{
  "label_smoothing": 0.2,
  "loss": "cross_entropy",
  "muon_scale": "match_rms_adamw",
  "orthogonalizer": "polar_express",
  "steps": 13200
}
Rows from expert 6 of block 2, named by matrix and row number. Rows with one number belong to one neuron. Each number is 500 + 50 x the weight over the matrix's rms, rounded and kept within 0 to 999. All counts start at 0. Numbers have three digits each.
# gate: expert gate (model.blocks.2.mlp.gate, 16x96x96), inputs 0-95
# up: expert up (model.blocks.2.mlp.up, 16x96x96), inputs 0-95
# down: expert down (model.blocks.2.mlp.down, 16x96x96, transposed), outputs 0-95
gate.20:587525568518527489559454474554522499445464487442360481614646548457441516500424489541424486443520561483524465515517471521521483380442592446517614461471511526538537498477540496468385486477382499620603426558518466500397512521501508558395488479465526532499558580501574526579425412455433520560
up.20:528494539525550527541415455481508523460455487468400482555654498441461540488402552556433466482568529458545443523543514525505482373422598431529564486519483519555480452467525469476355507471418473620606471568517493467425500526477503566428520473503506521535522559543547536599465395492481543541
down.20:412577450594395527467415485348471489522607524527477451533429577463559537553527471518475439532436503611494479499507460439473527570468550587482435469458513497537466508508422452393491498500379486563549445527498526574516508485529510550513575490521530497482571563441579546389487504642476495512
gate.21:522480403475572542472526514489466530595508473487597505420440475486625506535517540521484562432417541495508480497498488546391517568532446451444502511479465553471397492531568356604480403467544473497476515493462573467479502552470583469479577521537532484473435493564531548511464502480429522546
up.21:549495592441419446504482521497547534418468585465416505550580529553503450549447434461541475602545483413549495443484488420580463437458525491549506527544483444512520583516534619480463480542441534478452484423521497488577504474577525511453525449429456467577542524476551524481512478508514468490
down.21:518477466405502581490432366606438501488492423498494550556511476473604518544586474535561484471558504489523502421571494487450506502573475535468502432432455519534460488448504536515456492522432571528470580540556485508453463518525493457477495488476478488533402512481541544441582521560495472464
gate.22:579516527520517490455454503509378497476598478528506442577435548549420438505492509532544584447503536427565472410472481537467364507491425522451457420480567432531540460506520551467514597471537601568463480584443430506500474531518519431462471530597565559505452515523485555507524502510478478511
up.22:570493487515532510444401442483431455486530506542451420502517543551484494427493498516572522426415579466455441455475517488572421497511456509562458469464551399577533485522478539507513589450488576564495478577490512514493529563492424525492469546523443591507453519556531497556516484509500573489
down.22:518553543512441509552445477439451471539522516498428418483557500441551526489550519535539505514479449511493469566538562463440427493510475454487583466528470475490405530490532544513484513559494595518475489477502586495509499413583533610561498430469584523388652553546529424468545569539596542574
gate.23:446596465576472580479521547550421503371530505492571477525491475441524448519560458496566525537474520523496588495466420537506538491441410420482390499489464498491518437508519510531391549577566450467533479548494415494437418616491547521531503412429441590454524556475585504486463535597541503502
up.23:393611506598545586483507526583455467415547479544583471533530480505564439527515432476509523539480529493511563479449447578466496469468403476486423482475484478443519442488578457493409539577510444438505518535470405464404482612470493624496511472434430582456538521462480542498513523534586509530
down.23:532499528481515405492445522527618527459455545496502497529583532392430365474543556483546467462428343404509486481589554506496547588459509489518498514466457533520413459488457495554556405488492547564504469483493542537525421490527445539483426493513502534498551528439526428509536484567467484552
gate.24:514515512446588594513544584500504422595462553500577502504454531489603504453616541480560584374505504570518558455518464499477526533491522483448431545462476482477446532492504519519551476519519484506575419445403403420423501580506370482564519491512471477536514447463422417566547495518513431368
up.24:561483501418479424491487504515511421504630541518548502520553458539454463511468467495481423461560490489478500568506498508527434496512531588546441406490427506496594530612401583453563478532564536487558497537315458606527381463475469462481515639459545531478610421539440478465467457439554454554
down.24:391548584495449576492435500590494481505565449510655481461507525406555445520500520553438499458528462538465512520491471518579463575537474494475477489616453542548490426486433564506377461569458463462502501501603490459524478512523421508542583631466456455408568528594513467529469528493555396500
gate.25:552609492620593400550481523497497418567461521564517554461521477484431489486447558568469443523493650522467489530496594397470445455484503459396445645432501511494582408544571502441434576452524454560513559492462551444514530526395522517517544492519403500459613451448439519486415482475463452513
up.25:566473470581519420578486402505475520536472577522599497497512517461419447542551472525400498508559562573405491474473520461564436477459481546541583425551498480469591589502437572488511585548473536602611492532571469464556444476566482466509471415355532432467458457483457352483500522460486562510
down.25:435434497440522622437407552574458503426478445451476479545446566517528561526503516569458547492481498516503496463523415556505463530425571426452508501482561476411500583471482426425494420537434461532459485493558525531515490538518391568439535550504581507468518610450403561581522615572493595412
gate.26:495379519537550492428474530436449537599466464542496492544536416505519436382553522470439338551560554523530456493516517589557527483451578457472513552518538543447469470414528510600566577370513487492514497502562518491500500495470553435584525579402485556567506543478568471478506379456508585467
up.26:470347502434471550525469506416390536526457511481515411563600455544482450533537516431413452575521533560461492521491511498581472475524572430451564591570513496498511514397550486611551551422491470458552495388475556485527513527514461531535514614534523480535480597553543464424424455463461447497
down.26:486485534466500450529538540488535462473520544460499551494614524469493532430515520581523464538563555510631455491571462485532492497504596445564557521484534462520469516635477462501481543422423580508445539441552491462552618477389439399506458454528458519473567515423458474487515573536582463572
gate.27:552461519522539554463478541409520471412501435589543543534573568449521502551493548469437550579474498490352522582616475495576543390488491539497576542555464469525441586585474492401479533495475403559459560505514421519514499448398424459526477505501506504481508523544539408522459446509489420435
up.27:521449475469607550459437555433511483326421448601565548573576477454440528548467489467473466500422430502434513511608589411545508443539479530522574530556469492535442583570539499496467537607484462569443496503546512434547488515469427438576467473533447534475493471496521492509499455509502506473
down.27:431464523450515517471441421469503413456398473522548633568444506418579442472519516601569545556512549531546515489449522481463513624533573427519579567540563429450565540381492413483443539479457571528491531511541495487523479490495471546467515607585620373508446471510483595529481405454413480528
gate.28:531439474469544446552564410509532607435446486445419515530517434461542474582463569519420471499524542472525472443478563521510483516553462533541525610510536460494511439417510509442535559524418553499503518534505573520481594442478493472564495677441350492471435469415536470528428456555514511538
up.28:456469566560525438444450442482489502435495548497458514551580485467501472496568494562453557593545571403381448513387475503591432489357416559498475532471577543528530624503409432454555587485453588569471530477564529505508472469463482491631522477515592554455419567561564441451530412522454484464
down.28:438488561440548571461509453507500405512514463458552500540511450438509487467483601596550416439510393452485503499605488486463521521492540475512450509514524440502437488467512401358499593516463591526576401469452560623548456586519471494507507337508533463454469513543536457384484506561589501568
gate.29:485541451544471476512543476519464473462536458546486535545469492538509589461537535490395465455432540443522487558528498610470514435529500413517501507600585522520519455385591476431503577537506430468494416482476518499531484481412626534447473564523590515514410548478537536460435526465503423577
up.29:410462527561483448539528509514462443386539453501490547549477520561509539479551528440368575429431513494522554551492462528470508453528482502578545539568550540440571466432575452515521553525526441476500422476465495507511516488400621562503450567567585473498404529482472570478445543440506447554
down.29:435539475563407494545513511428500581383446577505537438410457458535477486540472537431544528428435506460526451484538480539560521519466515537560526540413436592552506528478415449556506517456428508506490410513490483437428540461508518448481525518559588582447573471490460527342440479516569503488
gate.30:543466546515459444562407428450505553544472561548557532488475594503472534556525578491507450393540502514535486535442588540531519511493467429441598505483492488509476519508582477535514443580543507484516525445487497449483471513426560483482493473499449497535457436446468534452508532367588497461
up.30:524527496470480500447413487526560543505469568495522480476461544464497551440493541487517508494563449434427522612470460545504488492539547485500482546484444505531491452494558496560564489462476562477496524502502464515405434551423498456565489542518392479497531427481570488488482586517544458504
down.30:503532538554453526465526541423573491472531525453431511502459538560494461409480502458499494482540430493519407527519409441522520553454463568440567486449473434481491414521560553527487517525432448500513555415523536496657548492489510493519498418485439496535396518577379526523472485408415517516
gate.31:557426517527474549555561490537455493432526490514544499458527533524502544532515469582395543544484513403502557564483437600449451484434548457533547549454557570566483525456504526510550415545469462492520447412488490475630512532478535427416516349529444466508485452551475417512536474464530491455
up.31:566447523581417518512513545587368543473513537478456520429525531555446543590518438561377592561501613459504536515418461453523519496394443455503486542451542499502490548490567587495499458608432518625480441462429464542565438554452544417488482468496485504451535478483521401549461542408506511525
down.31:429528493479406514550390521444564568506446483466520407531482448555521583498522501543503572496421498479355515566471389405516558497542494581617611573487488537473496515643464446471516416529511459491418484589448478552503491418570382566470497503527393528510517487467540527424510479521412547534
gate.32:603472527445539459506434482478585494546446521534568426459588490520489485533537485539434431523500559462508545444420547500524430507479456458485591400506473455478559502520589484500476481534500499436502504570368557458434485522478500462517504542530551407573513477529621535582461508473457577431
up.32:517412583539417369494526550475517432530565464465520517539587454579574476523502463429539524593449432518481525481472477469522433416499452426533576435508500527506586506536432552516473433537540553510427379484452483568453530494474557563514524599500474524564464420439483520495576445495610551516
down.32:545423471516517496528602461507553440471466499513530525531540485568511465537457466445485485429490505528571533512493591525521487454510530452499513415545532483462577566462620530617536487511536624531425559409432493487491440501545521579587421467437418547470482510428610600542454582469492545515
gate.33:436583432562480472598545533444530511518488510467530548468435441619492504491411503478471536525520395518429524440516455561555527494500436440443589405574503528577465526529474503477577568481444413383526469540426591568583473444393548569488509571475533531459479501501434448494557535472495475617
up.33:563466487461468413496409534578463542479405549567524469347561498562571450520537519524555505455457456519564547547483482500534488505537539522535401559565446589476522549513493455492414424545412460584435431450529508503492472574384400422540552559467475494497538444492484565522565503508538558470
down.33:469564516574448472628594381487512540502444392491516488501523426481504520508410504459444534575553441606390463476510482561559475361521550523542503481524465519560484536554591421507567506558497471565491527558522488428533450491465470469565493534476441544446521497436461578558498570518446476558
gate.34:501434582520592464345446469453475446583493432457487490558501501521559562464534457710592372500516440431556489281518520497484471501426575549499511428502564513534465504503499559486550368522486512521510535563499490533493464416489424538461457535450559534518472509452628538540522508498609550472
up.34:540403480476582480318445570590456385547427496501447536485538513502502554441435427679548398494489473567515540295405487495432566478480487483474485554574563522572511537492421479577553455545565467492530542474419542624388401495441476552523481453485490504584589506477566492519558586469498558518
down.34:447503514504448436381532405568453507475536445572531500567425451486440579345496507641697412466480527518354492408459442561478543509543582475513439407530514525470559565520530593577528509467548529487502520562484463598556519498516559527527491435519512449492516464456699569444445545470506459473
gate.35:485471526488570448425490573513547565534568523488469468455418412540502475552621484458548543493482427579521491438551403507495554560437530422571468496480536468518484434518481518625494562544503517404507475515492513425570598547506554527538433595356444420434530508391522514463508415573420503505
up.35:534487592475467529519453500558492471509496442525617513477544483394512498523388577411488422501546607458571478499474570514420441452525470555465499498550554498455572555505578476360568514460572452528431563434531488500437367438490378489523496442564536536499565525562496461622512572453606531517
down.35:516500394430550494495540441392582547601572460451588442506537498472567539526530567567527518487521540493550510538475550590465531498379506445489602456378513502561563507426447382574452512516507549477539494553517462550498506462484435515558443481386551569551461600515550457517557458430423614468
gate.36:428539499603520363491615515508517506517477472520447486522572476454398443517637527570456463541440607476455527517451506449572526456593511510462555446511500483603595519560505434554474474445517539545501444562566507452480356482544546510519457527505478450540536537479396510446419471458500421520
up.36:430483534604507381585584553484483475526487509544481515498542506511410466483607524527472444440508585475453510538399536436566496498583516505467517425476484530552573502516508434505502489455489525594484448534567556434500423511534523511488436541510460448580579496500420516455412468454508420550
down.36:487548445520597640459414499444558504466476544393535452527394490544479516576444523582450478561418568453522406490533476529470465491533459453424523483501494525453446595468543502480456474466489581577451483488543424512475449481405469372478370445451542481422503484466487441563454448521575483443
gate.37:477521525497591515462447491493482466450534464464487484619468569428508449397478623572534540501470489518438460508567417411480497525486475502540544529439435514553499500572564534535519486514518434495506517484449439363593548491474460476512531476445570589512476541498498377537607503539534382468
up.37:466499441433432486441400507623496486505628580567517478500429518454444475433443499515579485510508453420609484487370373489506471527501502445522617505421444600521505463546531578527580536372563440526560560599470441528487591446473535557455479561541527472441458505429478416484550469594557467520
down.37:509538506498567564471481507429571470454478492507475511447563555599571534492586565510396525401423457481434508510531501600555538490496452617551543527429501478487455492469447651455481426515428585488540535535544458513470540446479505527601466534433514466571491513505500442546500455513461464541
gate.38:542471496551530510533430580518482492412573528522478514471487566578477494429477435471545531508457478516512502501475521437466409520458501509476449602441482513510605521512488467521436389471493565372529459541496490513572535584392531537489483466513512501510607450422522573390529494456507573584
up.38:548513521499583473451536466572497530554438517469520497490508475435538545478515441496412440489492500435456480535445541519476477530529485435594515444475550438512376464524614448423541544449433470608474617458502624534492506435457542438533524631532424570350499587533424483593525541533471495500
down.38:404525544521471535578512454545500506511544553499433504559493534518542537536399463481488449476492464639427408528587549414504524497520522466502444551447527532490586386444609463550614492562522425489573511426515401552476517474538461539547554525522537580545557499468534462461437524422520557575
gate.39:541557458521425474376482465474548559471507558622503470467526485553529524445486465472481444530561579462464473570506545485613524502516540478467425429483459513500549496582471546547446546421526500395498406450582533535446471464545480511489591581438413403553558483535534501520546521589450385520
up.39:488483550495537505495502625427488522473512415457504376565569569482436524472449553542499478484480478437607509408529468545410477523445587551535572493448572466521465571389560559419465537592466521543415497482584454465548488494461442612548545389565511520512519377486448506522485520427524561558
down.39:595470444401513480452477467480534556562558502494552445446514495572600406609491467463445487483543481549447523548449552439482497512405479489540504516527504414469563457506439586491523440490513487510457432432608439476551434438531506523593457538388436486446498521433507508556507468468501504478
gate.40:488488527563517476622471525459393541428508441446482445459500577462509587578543551415575543447425400435573586410508468441421546484476547408517512560527479461495488431491492433529422481503500580518507505460454482530549603550497466528506564463562482490551511507493562505557567529388508557466
up.40:462500608617545571589486472489405509440509474426496485437457503443508521588529533435541541464419485445494532420522455480486539482426484406533529612525466510520538446495443443502532498475460519534492428539484461462601590484465482489499587477567476529568446478522552469481519465465552543502
down.40:528466489486527460514648520428579486500523535559401510519428516498475442429545444545454533446544495436529513554546452381492451483545509553506464495474517537498476568552543511632504439534552489564493509524455461394450482456457494526457501394468542455575500454540486479421569507469400491489
gate.41:478456519545560498460540430426627495490494556442481478584445497463469558475490434460442483485500524618532456405519458526515484557498558471502521501492458394507525530478488591489409510467410501518502560441523425504548464565535537447461481619545557500478611522494483447558552487486454591552
up.41:650568491456468545532488516524418481566466501520486525535571419482507480533440558521468581475394496472556574475426579440448439515466430507542467561533506478490464491499519469442436464600494438431548448549505508443399501457487435498490487497497501521497485535529618528589548543540423478521
down.41:502558554503424408508513393474515457459371532528579477569468584431563598517452490586470527487494413536525488556545520504513507477535487492532483438529427501479490484539590527504500567543506598467571477567445482565562487466465542493492485519429424504501533504549517490435532494501507538476
gate.42:481455440471553646510515469550543415484444460508514500418551504442491483549479501519450487456490483479426570508458429487547518417500503502504526575610526555486475514532470497480385572457457510538501579472518509495563542490544478540479425576539473548463369515506611455488436550422589523475
up.42:569519536583485517560527571510425557417496518495499577561569443472493506517550479495550490510521411485510611474446525539376451522544481458483446421404563399558543480570530542470472467532572500484522536471414443497448407498387462528533545412562438484516501477446467564437536504541544515516
down.42:526408496443479483461439493520546439578491630595471477530499494381447490508468508562459546522473433439519486501452503423523467483518565561559469517528528455439405518489568515599536541614510513520454535471461458497511427537494462596451411468494420509552470446515484451529499457402473563462
gate.43:493504559567576451571443487552571449504483511411469494417468423490509476525505569513476519565480546472414499537510493522490474542430548542488512479562480528541554523461561523388475542398471555478440564561448490488466405515450473484548515544521542487512551535486555555459445501493534426506
up.43:498517489445466536454489463484515530472498480533560553648548504470461602448518518452530445466537493458524452480504497477529492515519494492524520399550574390552549512475544500563532489521447408458566506452482398544468495432633554439482488454544489509527531488500548516532517500536425504392
down.43:500454495465557463449503603506497500494467435534509537464506454494551533514592521502469593455456509514529542497519440414428540547537434439516418526478566501515502555513508550572524511417461498526515507543438528480565528514545540541515507628439536450450529518458499482491495473488535509542
gate.44:482424499541442468458495419517455528554460544498474439521544500546525436506562540440503506573431538522465506501521405467567520509423502501434532422487488475406462411476477544570488576436467492487530544553551551516573421531544544527473498495533587637441472453531496493473565559549529476523
up.44:483498455564462517510488529554431488535497602468490427460564471426505519540497499502435486524417501589505520484509444556471506540457431464454501529568488432517515414459522592553449565446504444534529522493458492514597554479487522515447500460523506562607539532480467414406528582514481493546
down.44:546443411542424508464471523606554481464504450467512472493531454435560524517529498476500450493461557486507503465464506503491494496491478467464521457550564493369538599530441551411513483452481452505418490477497497524572520577517533407472490435524406496602526485486498543463455514623485461519
gate.45:530482540531596441526497467494413528455491453524429523352486421532476408478571463458443377496581587465471439535465462474521468466569492523499563535482490583574466574555495567508597492543467480587513397504472429540519490612473549530472393582600513515466551508529484499446409506479528451536
up.45:416508551494405439421483479459457442501550533511473474523474564497489563480486489613618552596556437431547526553497477420514367484538562552403468372456614453468541514527551406388435579574576485528545500505431597474511524552516561545544459403413494527406504532523493504444497571552542439534
down.45:549444373502501536483496534425397504583399485441495580506455526516602618504550459504576502560496485459411530456472508496477516480599665587452545504489422511538464475448520490537523509485503499540498609472427473365485480530546483405538458473537605453515452458438529461383537419389490503500
gate.46:600477496552572542583587584440477506423480492480552522508509456442342483452490457502500496555536564538484568503498518479572490521506541522520552518498454448531484489421510458396519529532535588494506448395459501451445455539540525520476544520560358517405547508512523559498445506477483458460
up.46:571457492621520532482569552481483519519416477488523497490469511410383417472625504492537527572551473551445597467513499491523460546466504517493548521480389470493521465460515466437548485469558548513504443464413494456444452527501501505494486560606462478380551452536577537551509511478501470463
down.46:503415535555529534452459413493489538451411569509462620479441559402496476510439432572520492538554549539540445523492448484517537597523463465563505482463475402482410513478489474454512548366528522436424517460544523489535461454518470470505495545465501514612440424527438481433539461598571453526
gate.47:517478506548507566495486591490490607476467446456521592359494551551554543554473596494532557556502492410448430419469420494543456500506446492572479478535539513487513438456580543484482509429521530614490530511451506446489536559451551448420509522561514454495512505428470498510428586506503447467
up.47:466492485537547495522476517448490493539536433453532620465494479409525594579552595490489537452407547475465492456515495507452571484541564470446459404460549533534531432538601502491497498483493420478588517494465522512485511513476517448381503558537512478518471469470469494503528564434490534473
down.47:531526434571572507535517466449557457557579504523538517428476432415543505411488536500483442433453512531521573528517476425548524491493523456495423476460504541565434527476489480470484444519491513494475475464462564438445427436493532506507485518585497576475606535569464543521491502407471501379
gate.48:441469490556428528501580445527571532486505538437479512497510523422412540536458461475434546601547487499483515472481409428461423508467504465518482462504526451439500474512513482489525469501556519573544539552492512583514520503514445499526514456521452488543519495509508507552458548533523453571
up.48:491473437557461536510496490540575494516449538483529551543499526422438564520515465478499505576503531459555524545471451482455471515435469504473446508487435408550516568445515489548543447532571473545464587501506450558486519504515503430470528439523413486566475520464495492540536485534536500506
down.48:506589524504469461495483542472492440435490507505454509442445517538516485458536497503538542501560509493452500485488503414506456526449540594455467466547460502523451539567572559520529522521560483483466523514523479519447445559454470464533473570523541493453540513483480463501572467495561455497
gate.49:511558498544470505556568463427467509477497501479498570541530457470609538483585486457526556500461516550480515517506514551471497465415383497527512511485492415475411439425570515545586535498546491618463501514532437466485548553463548468522519557370487491549422426451558566458495630487427496469
up.49:557516460439540567553467491427580528532572483488496492457530488454616562489530502373412501455638488496482534524448433551530514519436421490449486580563489489528509510417469519475467505583490520581420550426484458430564521462582390502444434543403446524594505475530578544545584539511483493450
down.49:458504537464470549564560498557441611530441443526475599470446573550591535472486487509464538521509563504478480489522550493478470435552572501455551465383578502434515547473489442590454457518593464400494491573513591503445417528449469520484457396430499549539453468551459502559556533458399529508
gate.50:456531595560498586422529443504496443500491442551540456447483469482529391506454543521482534538572411535488552501530456461419456503587527614497565457534547545490525513565417551505536557496511389498418531486489576434513513589505460511476524428435465538586442532524449433501397570579407550468
up.50:444510492539474343462421429551520463559503544550399452504478450507493564522454511553458557503518585574578487429411501431579555480415419536482531490506546526469530594528374432503530560547480547448473521521489600461422519467497509467512424596548536457525469448538483453487533562606407505558
down.50:443549502524506487451472556500523560518471408501497427574473585525481573477475520432513605367534472482440502570512427465536473504516441549546537544413518434564422493583472570448511511572402531517417433463560551596561567429489455446530575480449482448587480478561553446548592549556534544521
gate.51:473483427541557511471405420497482541502475534559582518487480515467447570465484440534416474573471427429506574445577514577543509522499532449481520446486577428498527523486484484503451648498542547390518496532508443509501555447506414526411584513527515408572451572440562433466537550547484469590
up.51:591579443561521495434445401475551504573458485483552607537491485545545498506452501554473526548443483414436545481502537460562426564487501397411543481496564523539535490511474470476457610417538518513487542518462468519462553497433497492457441552490538526519512490398587426561490543523413479494
down.51:589438510424478554592437425634543453547459505572504523430514552439522453514498496527559490382425467549537467522475451512488492518530463493482482476570556450421411490516470539448454585489438502493516485493554458569470579474558512612486515517509478507557546532523606553430452480451421521465
gate.52:452419458505616463425585525529588464458557452461521532595454475476479524571520557434583466489539508503504536519476448486480416426523602437515391369499473503461539436493508434577457451511532503535570484539440499422573422483579488508474495548472509696396510550554532487514491602497526473420
up.52:497386573489458449480454425516497487477426510437510449566543520431524557514506511544422615532536505481504457570559529560547528492552461510462536528553556535534446544487493490397472471503463366484517561489406502541478517378468523470431526570558603434483521492542427437455577463528643526412
down.52:465525431449440489479498527546518542512479415580525546437506490532482497454462498422478600457511373535525508498539424501471495577502479559420493503503531411543527464508344494524471502555399593532534491548521482494533591546517452511558455625441587471485524524552513599498491505515470500468
gate.53:410516537539500475587425484458454484452475500518569478401473552497528534489531587466365458549580539521552531571505557453475496507495428524474560497498488521545508524507480599409508477530339447496465495548508562552432608466523498545522446430429447506457510507473540513454495605521459553540
up.53:491485501449390437550544498626521450523510478528566546496446482487506471485527499556590496480474559476407471426469496561564527427496564530497425487559458444442468505475477415529467545413584539575394438494400445489544485516492509461550537584590533512642522517575483466514508424494510485512
down.53:493470549430520487560481624585484415499471461541616434544507481478454455519548459453475544524594535459502508544457627517492460527415480426596532474508510508435434479461558511568449516575511499512478522535587426560457518517463425449508510499474478510532519562542460451496497448488462546453
gate.54:524487499571509516491447514459534533473481522530491463489471504571520530488508388531410530455523592534363536498477486582561508434522447479522532482476577480499436507456489500600560542547542534475558405473495486501503533420645552528547540525489457519481511468461475290475559461412417512520
up.54:446536475453459470524490528487512430503467504475495587535512458428407602502527467486518510539594458576644436477481487519396441603478472488579411474417443527439468514384570556564508496486502512511519576469436557445381535604459500455521529422496551455595511439531617492552486608482503575518
down.54:519430495467515431473573506413437455471498521518547442426523447537484433381542427552553552402453465378392459553459496428512490421495546436515443436457507599551404451499564542519547467537518496586506438525486448479497491487451553524514497540552563492547455412466459550504530415427509466490
gate.55:455494535597514473531597489492477543418504548536481537509508504462522500494555458504485459488486479512550521475530563471511465519501469495487510503486549571477497502499526498453551435522535512547442500471501530497501517478547531492577463467512447453516501508431488466514419475407531522478
up.55:524437538426493538548533510555531534498539502467468516473498543515468529547536518509503512467461562469517525500445406485507433483515523469528514482486482485584429542449422495530546544447523493466539484528454561516573416446502466451443548429530533516519500531471442510538486469536468511518
down.55:602565527478557535482551484556537563535538486555520553457517464489510500480512474494506492543528593533485537541475572530462453463469496530548527468492526461444427539510618484482503532441516429499579557494492459505517521511637559510463502453433550555467466536503512449475450487483480464484
gate.56:454522450468522339448489502491592557476534504518416466477518569599556510462533458498523577501527538521482450488504566439521475436503515493544466542444476456436544561537477545394512455571590518585506556595469478441507523431426447543530489511475438464406547522511546471551492457536490469468
up.56:479534509562536555531502568543525369504520502438437512476429426477494567446358523506464452575529408475454515484509443485477540581466510474587506414486583476519426497540502480552513446504456523503586484471485594561506512500500474475496452567516504465482519507495486529423563556521496484536
down.56:503493522478438477430614498492517492542545566603487547461537444468492410522501582598435469480540448493549509405470540507524472475476524515548532512507498575446432492514499506521543455515597488510519559461462452434523536451474419377529585446527447521470464513430496571504573566528515453543
gate.57:425572420529550572505546519435526481479515420512459510407519499548396495505433499507445504560576461531579556470483454545489508493525409495589472554463460553487514656419461492470526343600588414481400524429497547444511403528468455482517437512471415571614505504576554443535572565517558517483
up.57:481523453602584485556501512516522474488546487534360454484491501502478493433544486487403457480509418498693484569595528436544481431511517447504528548455515533594565612374487453434416537609525471487452404488497516393537516507413474518446440419507465549528534536604506516576584455477534543482
down.57:579482443524524485541519503556565520477486584485456436385485458404503654619541535478543454460577492514478455509597491522479520511612428494414471473496504432581511492496450442486513521554437526602563411560473507398565514492427577506479508471448450482573481459509451558488555480541469483533
gate.58:478551431480550519508525494422482544452495528485459401515475531448548512477486470472426485487424559528445509478591526516419409467469433520491558515519583491422442572503395480521501475533552456524621540452545511461581486514563565607585496463513585461537505454490478459449502518509511550496
up.58:520470459532542471501442479535495519537476448444591566547396468517453476590495486503455513450440507396562476499435453501483526494452543470559521552524441489578478543495558509486571414546478581509434527514465519550467541535487427418444567480571462539456493496614474520448505480459558442524
down.58:595510520500474387491456480473491490470441584519557422564457544501512531524469499524552437493510490431427456498515554460558514477561469578580500451489483491507485519457538477442559520414488476558496487480454453507480504513508503562515538592413590571438500478456466457562523547433563547526
gate.59:487573494446446507487527505541402517495539572487527488540487494492464595485469504473491545462413444499459535432488468515444497447456451548587568465526487446537584508505452493448452497520565515485542431553528500489478454553477488570508589549539522558498475539539459493490398502450544537518
up.59:536461539496482463540564508549469482431501518516535426522513441502476545550406526478544504401561485498412481407542499510459538474526523562534598506479477426505489542480464442456436518551575570535525497487456571531526465501484489547453556429537447498490530531507484469446541470441556453543
down.59:459506485483543487441499465477431470567512553480493539483488537487469528491456550546454470502445600521500466500493526522478556446486500546522455482445456463438441502507465618518466411497459531438480428506492421474489557480466393624480497466434596506574501514607529477496485558529524552465
gate.60:464504415577578571579384469560482435510513500485402523480574456584519502477501522443392463499498554490422487508533458576472498544549550490479526550526468506502464550405427454536500501423491575466534593599570553455417542464499522482409413519471427558559493530469616478546536466459482441530
up.60:435460489545527557638395468512510430455465472530452497532599580455609443487547505473397473465426616541459539520478454515515485480491542513597512531476469460570476502406379522611520496402517461462517532574546547447478481530525451619514454487406480586500441572453607503555448483489495479520
down.60:502453455547471448528486517493559495517540558430597451499508619447463480551426490534487534549465526411547459450532416489528507442505522499491498404450637507538498488423460488528526544476433520498506497525511522418490564386497557378553538479506533499530581578518435497542535585623474390471
gate.61:497442541498585481486532480509530485553492445545488470491436545485502484498528543469540552537498500478510448545540450465549504515520567481511539440510476422455537535537478425431474446473548493518616509509508541435432505515455503522530478546494476502494501526537498481427489492468485540517
up.61:524536402477518510501534485478469519494504555457489543511406503478524557472527441495503496521509506523482453560471489507499510506562533514492463501445491512483437547609561495489480501465467488514556471506547452457511478469475484485452552470495451480531429526470558586513482488538525568466
down.61:587566462439465489523497490557530514458539530498507547535528543505499447544503511476519540590420458505481466564508419482467502476462478554446590458519524531492522526438496498413520496476536444456476524521519459509433549536481460516564558483500504505467468513450525478532533523476554521517
gate.62:529490510457562518486435463501546495522626541461467426504484547499480483531458574490545457551515438536460554448504404582524512516477476393463450506498478530438513513511530490492474505523509455516539439539485507468515469589471560522505491399426512537519521523480544565491556458421510499509
up.62:472586525506396449531490495553458491532561493557479492458495576446403501522533452462451502516470468501499447431580552494537440514455504422404442546481552499551539533520510483534517523450525524551595461435491441483556509520503479456557522512547490512493572484471526471474496522495489506568
down.62:487519546560507428507480549572524494527470455467504470526485478497537505434510472501454447497479512527511438559484501401581496527483528569544519546496542545440475481578507567488551415494500543518553586466523439541505499482493445445495536584569551560481555401509480482421537524505545455566
gate.63:460624461493460537521539524467541562477472477435494594564458570520466550516463507573518558427511559512562537558430531466526478515411494494554512443622510482571489439476512539580429548437422430496488448531477461549504456500453496420500459556478496502489572510464477561514409518473491471506
up.63:573419565553502471448506498535405357518448515534494440490598499472629492563574511467458493495480522539483414446584559557511505444521472517518439577431523473435490541515465469412554440555545490598474560468470532463487495462535474511509490520508444472510508487538457456431609436517554529465
down.63:551443499599472488326453545449490440515569435549483473535479587496514537439498426477474530535444627629517535496482561509435537401519564564617595503493511564473525484507488537510446511516553526451535473583535583504549519463466467550448520438586489433527452500530463529426539530434445595482
gate.64:484514486588472493525462448435444397495474517550389482532548531373442554466608551470405590653531509584509479374518417456567500430485557512444430562535648475489535543442410579556452518626564524412512471415533579525420530554573442433477464532541508595528467535461519426438501485577391525498
up.64:533554446421462555528528513296466562499510485462609599536546459459496484473502419502581522503478528441482534490539449525513602567439463489572508462517382601513553424588477472572508476464550506511496454594491442410597464477593431496523558332544559496405382523537454480549400575464559527453
down.64:494523654511477503519563499542539503591567448527490481483600552344523538471537466578560408558506537493406486488521497551425559526420467475565501597537507544473578560440515554573491529636525446440481577446468452539529451485558499660539492483490413441527471530525485469643433514433465476486